config.toml
cutout = 0.25
targets = ["smear"]
num_classes = 2
norm_position = "pre"
bias = "all"
width = 192
mixing = "mixup"
optimizer = "muon"
muon_scale = "original"
momentum = 0.95
max_steps = 6800
final_lr_fraction = 0.01
Rows from block 8 of a small image classifier, named by matrix and row number. Rows with one number belong to one neuron. Each number is 500 + 40 x the weight over its row's rms, rounded and kept within 0 to 999. All counts start at 0. Numbers have three digits each.
After each neuron's rows are labels from the 100 images, of 14976, where the neuron reaches its highest value: "patch colour" is the nearest of a few named colours to the mean colour under the peak. Only what is clearly more common there than usual is listed. The data: microscope photos of single blood and bone marrow cells.
# fc1: MLP up (model.blocks.8.mlp.fc1.weight, 768x192), inputs 96-191
# fc2: MLP down (model.blocks.8.mlp.fc2.weight, 192x768, transposed), outputs 96-191

fc1.604:500539517539556475475516518536515499528468530447458516485508479481492471569524508482478407533489428545476491519551392536456431483512541476457510533538459505474549499546522466461443488521569480520545457502564468464497520465489522441476542482471473540535464446545495545498533556521532494454
fc2.604:526474535427429560575531508511506531446527433519508523478512547492507533489502466540452563473460510503488490529492567464565538471520458586489526460469513425505472518495490516511574504500473506424497530460445516448508522450514506511467467426527544534432481527436508541466502440444482540542
patch colour: black

fc1.441:507467499458532499496510417496517497519471526459574556462512454539495493512453519450548489498544459461505439460506555578570542487501446559473459478549503444466525471477440548500422530557492449466490526513546540528454501461482518488524494504573460510503504594517503536506582504459509500472
fc2.441:500458527524495454511513402470435543524516505434551508480490482404507511479466482442466490531570489459543468520526497484544500548463491501481390499551556454478464475523472520487430479560488467471457533541503481477424469489523532437490534563614467461465511521562481562485540536420522467469
patch colour: white

fc1.105:430492555410466535469536482453562503555502461493511589469470506512555539494505462546569425554461467500435502433443545442521528507511491513427462430506491498479557492459528518551453441471488517477480497504520563523551459514525447539434513539466483551467462437455449519487495523473430507504
fc2.105:387505516497461455541516491432394442506515558438496474466467535494509467548405508498519476495453507472569471511486459500524556530499498458481423482452470473457586550519445532532494516499494531482445524578487509529473507500421492594501556567446471498419516484461514508478496528483530533504
patch colour: black

fc1.220:390481511449466544515567523484502490517450520460547472525540538584461540518482520395473505503476488525425497510537498448456503506468522496511547479443518508538554425552533435437525514453503494490490528492549541541446496544562480530451569474494508589463463515581555520570474514435531509491
fc2.220:560481507480471462461544474483513474558469473500465529481462460523443606490467483488464498472434501519463500466464474449496500540531484527475585496481496492471546514461505481495483452432535530495491572488485545539532535590533483486474519499496500492559482522455428507493429533499495539522
patch colour: grey

fc1.633:512506459471498464496551474407476493502519529536512485524447471467463461467555493508485493500466492444449483494522498507585499481486525523403505487461527503534493401483527516511495502462498499506564471534485498506545522499542437468521570582486463480431536536577449441471494470505479538551
fc2.633:527497495480516527524530462484520438521569549455491512500517521431492457427510477430542503451538585490446531504559508502459515491486557478487544465453511548531506436528521543470532472464453472524530521457503527461526550489506465495521535640474486537404495571475569439454487518522533423480
patch colour: black

fc1.731:427484552523439494533527561517527407503509442491505495458479512508494553469477527469513471533498472509489551556450517513447507478478518554463512577471477445528531527426534498482486538502526409491580562460475521600437477503483563502504555484581510444455470460522488538602506440538564487464
fc2.731:473490557462483473528497543497571452525439468577528476512460474513474485535500539491509459551462424481451497545460491496511531464487469550419500479498505479495543514463480515529487522443524450482546529476533515574468496460450531530476484405511492467558498463538436547576447437420517508534
patch colour: grey

fc1.694:571507529528509475467516501473531510486461539517432495455563555475486555566492439589484427433550480518541512544452493576557540568614464474528512535495523530542547497515569541508452454498512493477567427496516467517525515552460572437503480518461434499496483457499464493483526530514493479426
fc2.694:469467448473544487505481471444385534472501534509471477499526544497619566572496543511445497489524439476484492422498539550521490474434470560553539539479513525490479491528544473543515530464460448509451523502489483498532492469508512489498467455464462504498491486467486522636440579504526464502
patch colour: grey

fc1.504:479485561504496541509533510488508465502486471525448480463516490528524415501580535488493502467496547465528563433509473539468504408553508532505503540534534474510472541549514512514510472495568482549415534487533476485464494460478476477457530534465498473482534516561437534534509440522422533577
fc2.504:503475547497465516457432463589530495561450477492509502424514428478398489468448503478482482521455534589568504492484491434462529476472469495452430492535473498486459455521441483504509469492479558500508546497617518509545471526497519494497474555487411487454596535529425556519523448546488486467
patch colour: white

fc1.545:460472427435486510453486515526497487497576541607516517501506543534491508520582474517530457497483496462496552492509537563488486532490468468566617477489508522479457512465470502533466547536496504479557519499482447500500541501477469474485478509484455566439489493500434409475573444445501461443
fc2.545:469460469453472532442568551423455483530514460579507536512530508463481430485453530454538452546439466473479526512486496481536495543517457507505556463523464487569551545469438483606471481529528471513570452468513476464480482604476479568460515505570534401496428459541515449474547510498508460457
patch colour: white

fc1.122:538466538476501507469586525542522425434527593442517498509492467501480581484452496506493444496511517525470544501501523519489502534486488523444489468559545552467508485440569538492546508534480497522544516480487446478461461448526540539536519420481463480449459509561573514536553424472467429569
fc2.122:520473544531438469466491598536490467503566577412455451489532526522595529474422458496532451538496558485543468528508497460536467483461457522467527525482542518454507561522505506486535431530490559447463431498543532464459461446561531460518581511590482510397536417504469515530512456533518459466
patch colour: grey

fc1.743:585551486513463505513470455463507497468455523522467500468626553446539470507512538492474560425428491513468477434503502487427518510550514495463546479549556494480487457510602508461492477500507469432493486551444525513508453453575489442453501506495576483504488523546493577523585485479493473485
fc2.743:557488514434491490530517502483498438481501486555433535547550452449540449466523531552512514466486502527454547453456538538446476446499466548559434514549495463561498508537504502477490647493572496473535485547581509510474511496434516501521510441520483545565490535542531565485511399461489440472
patch colour: white

fc1.175:427525540436523514498529589538523505520504478448511413432493558516497498419550484520487463457447472535470533504426502459444485485456465557461566521538494500514536533518472472515469452530521478515558553458615471532508589490508522541481519506470547494493495531491464554559511469475434536475
fc2.175:488534583488531449529517530554575411512488439482534430499495519485499482506475493567508541449438483532508500542418516523459515498505518559443494460522442406474474481591501519503478489504483459520522545496564513553481552453427524571502516452502472549532556500481506538552546472490426600559
patch colour: black

fc1.248:492530491537511529430545436500461508501514524410489452586500483579526475475462471511470454483544440497518462511558484541466512547553526501529574544530544507454543439497488510524522524567521442522461537461531471541522499512462484501543496440547511488535466521461471472544488550485441431462
fc2.248:436510486503514531522490504567501520475456503595493479513509465477497496408467504470434502479491430481476448465541453535505487474524505538469533418526478528412502526530503505485462437483486424478484488439487472523509481457610536486552495439537521478567416456538464523475553417493438441456
patch colour: grey

fc1.502:551422523472519593417523518490568479509476524462513473493537570504421488514502513528449459521476512539578500453514483484496489503538438501602498497535510533494512480473524487566476499536501539483564397493502580551487572496495520479421508479557446525514495559455488476503560491552440530485
fc2.502:501517418518553416576606479479445542528511544523436479481479528577582490509495496508563520554511402505566514510493477444549474497492469423517399515503500499526454467455460450482530478521467551509423477496571438478522513464516517547483539438513446501547540535498638514554484446492534477570
patch colour: grey

fc1.33:557539556428541550548531552523534527514528518495475564471558502488406471468486479498472536568500504470480462473472527454467473431441530490482431421547457534497515530496543482530459424582543491513555559565568508533508520490527603537477427502439442529486543458488549470509495498490448463541
fc2.33:451429456557531505455513467555441513475465503540518493457410554446543538488471521445434515478481523529610501509505431515501540530517467509446498508481501483463569464474516524414496587463517498485473475451471482507500532489639460511559538478508564507484492525511465517501501469490525537511
patch colour: grey

fc1.187:462469460465466431460551479503499450444467492546529485525487546519510482548478494522519475461525487578445502445450482492561497465465470476452550484517527453524505497513502400578470527558537525474495481447553444541525528455481428495458453513487508460472564535451479478558524490505485548565
fc2.187:518489516518439485547493570526408478439539513533594481483530608587553503485412540528447504454458513524463517517484490452467495476470470497449548494491525485466474598409483489591466498521533563554509479473596506505559463444438522452488508449441475498421534549470549554438506476557476528456
patch colour: black

fc1.92:472477452475472433509473427499464529449459518494528462498464508485484481552537466495512417521507472490543490473508490477552535465523493464521566501538566470505532545412518518425515532483519538540465523554512538512460450546532534477550410544567515556518493556532527486552521454497526493528
fc2.92:455494498468464430477468447518522477491487491482505472470476416489472515536566490467489432492548487519559439464505458491537544435526537495518546550528560467518508450442552468534476552460525603603507492546519491518495448459511539474522448480552529514501467598536535483501557504465486479544
patch colour: white

fc1.303:478508483446459518520543419476485507576529463474518476463518487512427594546504507558495523524495482502518485455447515492547497538526520511425472489485486510536522454527452433482469564546514574446547507547531526571467452542489385490551485448530503480528519601494515461495555463541534515515
fc2.303:506452471541399496412488542474437458566446549514489541493529511474486531475595461498493477448526538522505447509535507489548581585508513523432506446489547505512558445546491420460521481534467549482487540481443469520536468493556487480529488484508539528419516584395460466498464446520585501506
patch colour: white

fc1.0:477496512486488476545507490517493509519582451523500538398498458455512557472486510583514553474423563514449510432497497493471490481463508505457448502482523587484413506454474466498492486442556441504501526511494534540467468540424466511492541562554469468488425496518441558517529596486533512482
fc2.0:499458493516430448491548495440505430508547525456515483445469542519478563486536464528487508488501562428495502458484486457536466486487524499523467496554494518481484569588454480486512470531516515485506540504454503531503521516580447442493540562583476515461475514491503464478549452450533484473
patch colour: black

fc1.732:487398510442556537556445447496375475480570500496475527465520495482500465544562478468539444510453484499516543446454502492501539523509482534494465535527532438544503478444513474433473482514502588452513560456571526528470427539489533515461549515530513523451542505506525526528529519540547493472
fc2.732:520492567459515448529495532484501440461499558644436454501472463488482440472558506474456574466463469489536457480531510498475531443542536484498492571528495475547518467492491433549479500530564592494501455499556542498430464496519462492519548437525506517626434576585477478520483468504462420471
patch colour: grey

fc1.491:534504517528575530441554477495499494493492487472537437471490510442505439480473503503504512452459503567519504442539464496524621548492466516448523458544576521478465512497527548476504479536522493448495555473547510517562524477504463505459439446504463453520481474536561596508497533460462513574
fc2.491:520502492535472435529481561558565477440480512439440493493472496513518513451508524499516506458537533452452465545505485476560465468450510448471442424504460450453486521499462417495607453521567456498517472474521457494462483471503524565528583541482550501512474490461474470476552448586542596510
patch colour: black

fc1.603:469507454437525511479541471501477543554526486508476542434532458500514432562459412504482485457486520497482519442518500519509564505522477410552566523473518431502441465479489520508449431525478477474453467539524544545545457406572574549535516475512506451537466485535544560481492494525511506588
fc2.603:520552505443466490475566514529514496490421486595427535535518508464498487513510529486487457490509484553546571508482464495538482481524569558471450507513539571529520593442516509449574491474459477548502512501504491537538532506470491356453497527487497511467512532527584639534521488528531540476
patch colour: grey

fc1.390:475488540466482438396521557544509418446456536490520544511479472576519538546537519484598492538549471503504449485426450467490525534462450486448555505547495514491523519456440443553534422556496514430547541432507467541491439487469450509510495479501424459464499471528453542511458522535485502538
fc2.390:459459507589423473474532607558485438486543511470556511521526549525456545549512558455528537555487536487509482509445476505506489457441478463522528447481524502451501562555442488652504467558418494468508578443486487508486482476477465478506502486481454465432462490521448521554454498520491524477
patch colour: black

fc1.123:518430514436535506471450479537497514442477482492527443520459569514463522507602521571521480474476502462520434472477474453545500495509414500500499552452551536477458457541495499614438458504524521440533495507552556541579503505543484541496449541542461475478466515490412535476489545535496513487
fc2.123:491505560515585496518508563572514445549512539410483489522467535490564561499514547542569485569550541529453501570506522443502477494537429472477463484548489558547541484512454543538524462520494512538511550513487467519537493544516510494525553531582465536442453537566552485565513465557484546539
patch colour: black

fc1.619:471512532393506435504481586534469519550505520467508473434520446577549497527534525541531478473463498514492490469547431465564499505514510557429477547528502553505519529453487534566503512537508476483497534506482446525481531503551506549460508505449506490497422463506500550539524460589500591453
fc2.619:442533546505513490546485535482499400579512528484509518497521553429498504464480529517450494525508565431587447560472481479517540556528502475481476521484545506527449497496442423562480521530448508512508491616474547547511466458436496485521471504471526483519577525448524458470507446471476439529
patch colour: white

fc1.618:432488423464480497483489410562539501480456462520513493510496526522466487464551477442495505482506485487487437512552571474445504502536503543557484427565561465489495492476506433474451563444519476492576523534457525568494512591517474450528526534517551503482475511520446552536550421471464504570
fc2.618:465518434445499477499527450522458516524473542513509466544405468444435520524582515415484514508559462530477506486564498467461513497531530491479532499517495484472509447488419485502498517438542515502596494568442461547469498518551516497517476542501476511462551478463481517522543499461486452502
patch colour: white