From a checkpoint of a small image classifier.
Model: 5.39M parameters, arch vit, norm rmsnorm, activation gelu, patch size [4, 4].
Training: muon at rate 0.0082, batches of 64.
Data: trained on microscope photos of single blood and bone marrow cells, 194171 training examples, 2.2 epochs.
Rows from block 6 of a small image classifier, named by matrix and row number. Rows with one number belong to one neuron. Each number is 500 + 40 x the weight over its row's rms, rounded and kept within 0 to 999. All counts start at 0. Numbers have three digits each.
After each neuron's rows are labels from the 100 images, of 14976, where the neuron reaches its highest value: "top examples" is what is common among them. Only what is clearly more common there than usual is listed. The data: microscope photos of single blood and bone marrow cells.
# fc1: MLP up (model.blocks.6.mlp.fc1.weight, 768x192), inputs 64-127
# fc2: MLP down (model.blocks.6.mlp.fc2.weight, 192x768, transposed), outputs 64-127

fc1.171:514497519494424478471482493495507511528489488502469553482469532507545500496561505494483507512589476483465502517490464533508499508482461495442489534404580501495481479519497511477470503478476561
fc2.171:477554522525484460433485482443543475484484473466576507434534454540488458492439456508523489479482481537497479494526514466524490539549528476501529513485524489541505526543517532522472448492503553
top examples: cell type: lymphocyte

fc1.12:529591519528420568481556467510469495534552461492467510417547550507426520510484452546485509493522548470506476491552463513409442466499462451500446492537533454538517546488489507495461537459510480
fc2.12:420466457526518494505477544462477508439512462498540481486470540477525468510530513561483525539526481487517546507529429513434491485495480524521405460490475497556517512485563553469459500421526544
top examples: cell type: lymphocyte

fc1.572:520534469641504482498494496532493470475545507517508483474514441509533470543478532536505455416552531461542460556494532492433483519602552566486463539513535451458541485489446501434493465537513525
fc2.572:460477500447476502543469478537498591458519535503456483468477491591461549558554550519481556566484582518469496427517518442517491445379498479547559458439504466451403495493555465478503452477548503
top examples: cell type: artefact

fc1.122:498498507492422558526487540454530483570466487500501497510510493540452545515510483445517468435522504491525524468526525565544517548486446519537464577501494355475555530468490482562496473549440493
fc2.122:460522466516430523442468415492486473526521554529448495499513489455469523524498550529532491465493519452489537428481522503543511542525510473514460562586480471491562504537449488543483491595476508
top examples: cell type: lymphocyte

fc1.119:467515514580502532503458467532459510498413517462522567399479551555491539466503429481481474527543482493503396477467488463548529484525547511559539431502516531482555542469500530544550489465562509
fc2.119:485519453582493571488487492428485479465513423493526433432452531477581511506587353534465475483528525489498519479477537530511499453434508460559551487520510486538486542537529518485562464437533569
top examples: smear: peripheral blood

fc1.464:541512456522444591607500435482535536470410495518488552451476503479502595535516510486469474451515490488475515532450478562469557447430467504544564474546492504471504412433558588482519523497477493
fc2.464:395477471444520535570439446507547481485466551489472519514500526431480545501564495523476523506484462415419497535548546517459520523484532466464554531553419531464536469459557541517508455474495418
top examples: cell type: artefact

fc1.536:553495511464489544533549412508526456491509463501497485479514563475447540487517530448522483440549556514543492449540479496495538553432416479476490472434505527509534410486503460431522572425515486
fc2.536:485523512543538555462451454524498510480539535549488512453466538449544517573506472495524482452475523510476510469437535526486451558423516485573510528526525546479544532476536542475528463514557478
top examples: cell type: artefact

fc1.438:408453414501547557539526454477497516415464526545413557526535484533479552456504525472414498510401503557451500457500580591472483523506532489418529517516479518495573443535497517549538496524459460
fc2.438:486471443540502476495452556570457441462430547504535485489526481586578545507496470480446530554467491485481474497509481563492492553568544599537560465459541513534464537487465523500460528602502487
top examples: cell type: artefact

fc1.452:549456527547468524551524482501446507402518530478467440532549413457521485614481483487481504528494534471530589489486486474465475547509566480487530504556501562508507458515485501524490480523548494
fc2.452:491547562485500499581538419493464472479502518521470519519523480418531472504602458489447485527566536475452474529516490508507533529534491511438512527502491464451505486458508481515571499452520505
top examples: smear: peripheral blood; cell type: segmented neutrophil

fc1.597:490502503532456462515504540461530498501482447571493488442462548502442521515501478478547420524457566504542492531557527554472493594473479492527453534488493495545421456477537564511549497445478458
fc2.597:473559420495446460457484526450601474509541579476535528525494536538511525514504448531536437512471438523504491482451562425470561565486506469542418505570491496530406521485514533474501526480496523
top examples: cell type: lymphocyte

fc1.381:514533530502548534476471406542474488463452492511482572518509450484514428499540517462474497477548525423451572463469489467518432498555514561447612483477474476420530493540470494560507519515489520
fc2.381:477506578582540470501540507502467433516462476502489419434495532568489542481499437527526492538484439522513585474440540547519561429553479515559461498468554464550536488544505449474488441574530409
top examples: cell type: segmented neutrophil

fc1.419:534522514559464458512534504533528530454530551501526569531606456452533473480512575456501374542514531471483485497523511493490507525503513447497511564396523471434519418450527583510513481538549502
fc2.419:447521506422575465498465497433490516501451507449492448563543509517417529544524403493498547474468448498509496427480479498545453537502519512524430439549477539562586516467476458491482485498503521
top examples: smear: peripheral blood

fc1.81:488567496518488556550478472466536561479536517522480537481464507525523440518513563508537500461617499496501567503506508549559576582523568513466475510481449488444528537572520461544434427513526550
fc2.81:536431549445465497423510451479502548602471514511474473477537514562502518420438501457477428485445506507455523483465513499447483476553496541496607485539534482532434524506447496466542521491520532
top examples: smear: peripheral blood

fc1.509:474421473484550481582522504515516574481533521498515549538482486550542506512532517502467497483385441555476449446458589538488503478516535505541486583430527487552490467518467472522523466508415463
fc2.509:545479518499438485444470517480559509460484485541480503431499501530449505460450444484526544511455498515532503456483562604510455486500503523514400544488467467466514504498420486508504579528510514
top examples: smear: peripheral blood; cell type: segmented neutrophil

fc1.346:521536520501531575526442507469495534513507412525486512518452545544518487523501523491518581411520495494580430524517539533445520482437519479531459406561489553551498518549506400516442462527501463
fc2.346:532515503469444411454473494561484499493501490508488479450530484515536500486429470539468541436488488506509519434484564525479500550508520470552439555476487482522549487524460527536541457466464528
top examples: cell type: lymphocyte

fc1.616:494591496492502513515557460550448565487483464518460583489473486452492452426538493470535532521533540524533500515506443528477420513549588472476469530479518506500529510497478476541450520518587461
fc2.616:472516450474446489519494532476489461367467498453493489533519521450526503535479581556471528556467524479440596541541519486478470457545513487503444548506519546491492505481495487480485527501524487
top examples: cell type: lymphocyte

fc1.85:490490517525571482486489576491543451441458509539535461451506469533506454532452510533507463509525473455512508534456499526474540483547446408489438519532500435478486526554511565441521488475462507
fc2.85:475471535529534470538429532504508474514487527507509474518501482541460495572443536426488426519472488462507576383518477524547499555549479556506412485535495505507413468526492543487545469494475527
top examples: smear: peripheral blood

fc1.559:567489545486557462536491525494496521505486471519397510571460441457512464572533510424476479450459385504571457527451534485508522477510479469566433522528500490519521464477527509534430522444413528
fc2.559:513540531497451539535510554478556459451474472452497523470482496473529538492530528497490517513452509434557472467472533508555441479449493499539575447515478529559494522478505513469549529478521489
top examples: cell type: lymphocyte

fc1.242:485530443493490511594494400487581508507457515510584557500479537511458495524519534518481466484485489483474408550507443507444515504437515579498449534464519515500595513428568573526497482451481515
fc2.242:533475507535570546560516497541518466453425495481553521474444562470542499492476586501528503509519500475494506571545435539480477479509567468518612480564472457483430479476564496559524459498513454
top examples: cell type: artefact

fc1.584:543534485497464500555518368473535466585486403531541508537509473506373501451481491480499496481487571515491473524563476525483486454438506442509464504421488516487591501504515537485555522434527474
fc2.584:465560552516593446493467505555491491524465490480558504485433490487490493521493538535532539520567513507536499472511530548433450473542506422470440483467524432568509556533488513503499543450528490
top examples: cell type: segmented neutrophil

fc1.125:451472497526551504559526480521484521487456469521442490588506502526459506480495511476493504596488494465482477509445623568523482484535575427446487532483517461504517508517547431540536485507475420
fc2.125:500526479517497482495468526491472503509545492512585532508563442549568509503557481530502573571491471490531512459502539540478487554532457561497455452425529482520498581484397493524469506539478483
top examples: cell type: artefact

fc1.14:514501588535463495512541440466515498522488499503508465512513478442535451431538490521526564504439508460467505485527512548534554517560599477489506500517435481486555444542407550504522448479457468
fc2.14:520524493542492562507358530478445587502521461547505441486524461492510477567557508506500497577474458491500520470478483514452436522574599487458433577483439507435488475543504520539548459478482487
top examples: smear: peripheral blood; cell type: myeloblast

fc1.704:532510447486498429452495458559505516511479399502513547448505504491476581436514468517485476546507514452464473595476428556538501503573530515491502555479448512495500482512473517430525480478454551
fc2.704:592505430519515503443551594499584476562505536555536537481471489509585535450438534524501492467472559550479512512448516460499533457528473530519497523467493453497503488529477428452519478541464551
top examples: smear: peripheral blood; cell type: segmented neutrophil

fc1.60:539515458429479506460502464526537549582512493501451531497469515519458450473446483495482508526542585512475477544461443539436497555455482548478444449482483509546491452584490437456497514470518493
fc2.60:481552492513472515481511509428484496528430465477500507447460511514580473504503526460562496467478530501443516453461492480468490458455475525476505456535458522556476552552520479491492542509486465
top examples: cell type: artefact

fc1.377:549523539517503541549502457519507566472487515487422511519489534461479509514542490473553536475438532456499478509501492475467574521552509566466550563485455434406514526500503546498498503438500488
fc2.377:474511487446431483454503523532539548512488526521508439413541565494470436433454473483523470521522512479447459436472486482468405544547438482520416542509458483541433457505496532506475489583478540
top examples: smear: peripheral blood; cell type: segmented neutrophil

fc1.231:516516514566510579535495466515541516527550512538556534481552524555537554543513525504493536471557472466503480457515493490450486535513476516441513524490475459514512495443528474485499454537513512
fc2.231:511556489495472574503490461449550452516550492468470483504479498460454478429567465535528483532457577471510532518530422480530542509489459455487482441559447526520490472505464523574538522415536508
top examples: smear: peripheral blood; cell type: artefact

fc1.217:534544493571507499550496450446509517531434483497476517569515535537514513527445516426521510476471547529520480495491442541595440486493533495445435444556521475466445523531438590447480507448478492
fc2.217:495524406465585496508565488547520488548516485486457468439477482405531455467452571513507434524540453520512496452520458562496456522528474545495477588512487490462570505553562494510530448456514509
top examples: cell type: segmented neutrophil; cell type: artefact

fc1.688:496470454526466581576531530471535391515543486509480497585514475522534546552477480494455464527543434564463497413485466503495497546514566507483393558461496490475516512545474451516517558497491424
fc2.688:474457516538514479493524527503533532494519504452494546424488417530545546542475474502488479524454449532490569444479480492560488576554453547499476506454491476434475517452476558484512437475477461
top examples: cell type: artefact

fc1.579:572488495573506540546470479472487454486538459590484567532499409483481528444537533515470482473520488515557431494445486521478500497462501532492465491498487580473529526453496620451518461513457433
fc2.579:509464510562458508437537450527491529572474507471457498466488500514490455535459530501479541570545410520444563478558513540525480499530518454501488575507503463522436548504526546521485486443552454
top examples: cell type: artefact

fc1.178:528526534488461509527535487467492481456475473532470413473437414529568480453469507501497504465473508500459439460493487492476549531626486466468479502560521530511551509477459548519464438561540507
fc2.178:481512484442468472470475471554503470501421476589463487518538504498555524463449473435555551510518501556495487507549448597427545470496492507501413452495488469488552484529479564464428475523500559
top examples: cell type: artefact

fc1.36:501554543515530498557491500458466508421454486448478474526510509448504507549518469522466543487483485464586460449492552552522509579489534460449511442458467496486503448602482535538481552513499450
fc2.36:495551510571454499478515534471443560483439497473491484485559469594443456556464508517524517549522494427473485485450502539522465506420502441550509536531438528496449517488543538435578451491529452
top examples: smear: peripheral blood

fc1.412:454513554549498539534524437501512535464567472477458558499492589540595537526492502520458458497457568476508512479555577546513484537530508450416551509405481530515440437453446572495547497494536497
fc2.412:474439474503453450549530533446458496472491453467514472486460542385470521532400537534486526472493526421508491497462474488597477503482547486520539486472545514524517493553507576546537496512529451
top examples: smear: peripheral blood; cell type: segmented neutrophil

fc1.533:543451553507547451523461436527462576458574547531475555581555463462509509504552469539463469541394474483494497473516507476536553490544521425468518570501488493516511425542558524517507545519467432
fc2.533:515509557441548535483571537461495517513525397500511490517451476501492525469433479477507529518508449517492488572442519540531515474559543546525394535485538535554464473449466435529492531543476551
top examples: cell type: artefact

fc1.91:477432507530496476553526492545464525521553439496478505482468512503568491518479496488511434524477546495446469491496506505516510544507520444540521511425530509516472477446484503512461409439538583
fc2.91:462495563562526576558495434519572522468481547439491578524443461521470499469539474507503493493482492509549508523515472496541491544410497520486582434524508401503481468498538513480436496456466431
top examples: smear: peripheral blood; cell type: myeloblast

fc1.45:515504492510500493549557456523510436554542472517524569488502517603445482501504567584478415499534575516468509551521484530456518465477484418513495593482497427458493470440503463428587466445480513
fc2.45:505510493489573465607457493518501503531523424502454502440433581516509498476477455492461512449446504515536500445574512539496524482492551470470474539497499465464474528499485560506527540462481510
top examples: cell type: artefact

fc1.10:487493461515544534525471457490476548524516453489462554532502555547459550485490452515511523470577415404592529489533511534488508497514541498513482491481512474561490499521552438534477508545505531
fc2.10:470462482504512447507529532447451531505539496512517471552489524562438505498525572517517523550475518558499495505462525516526556559465393527489444426531478447534542455522455481469501494535461552
top examples: cell type: artefact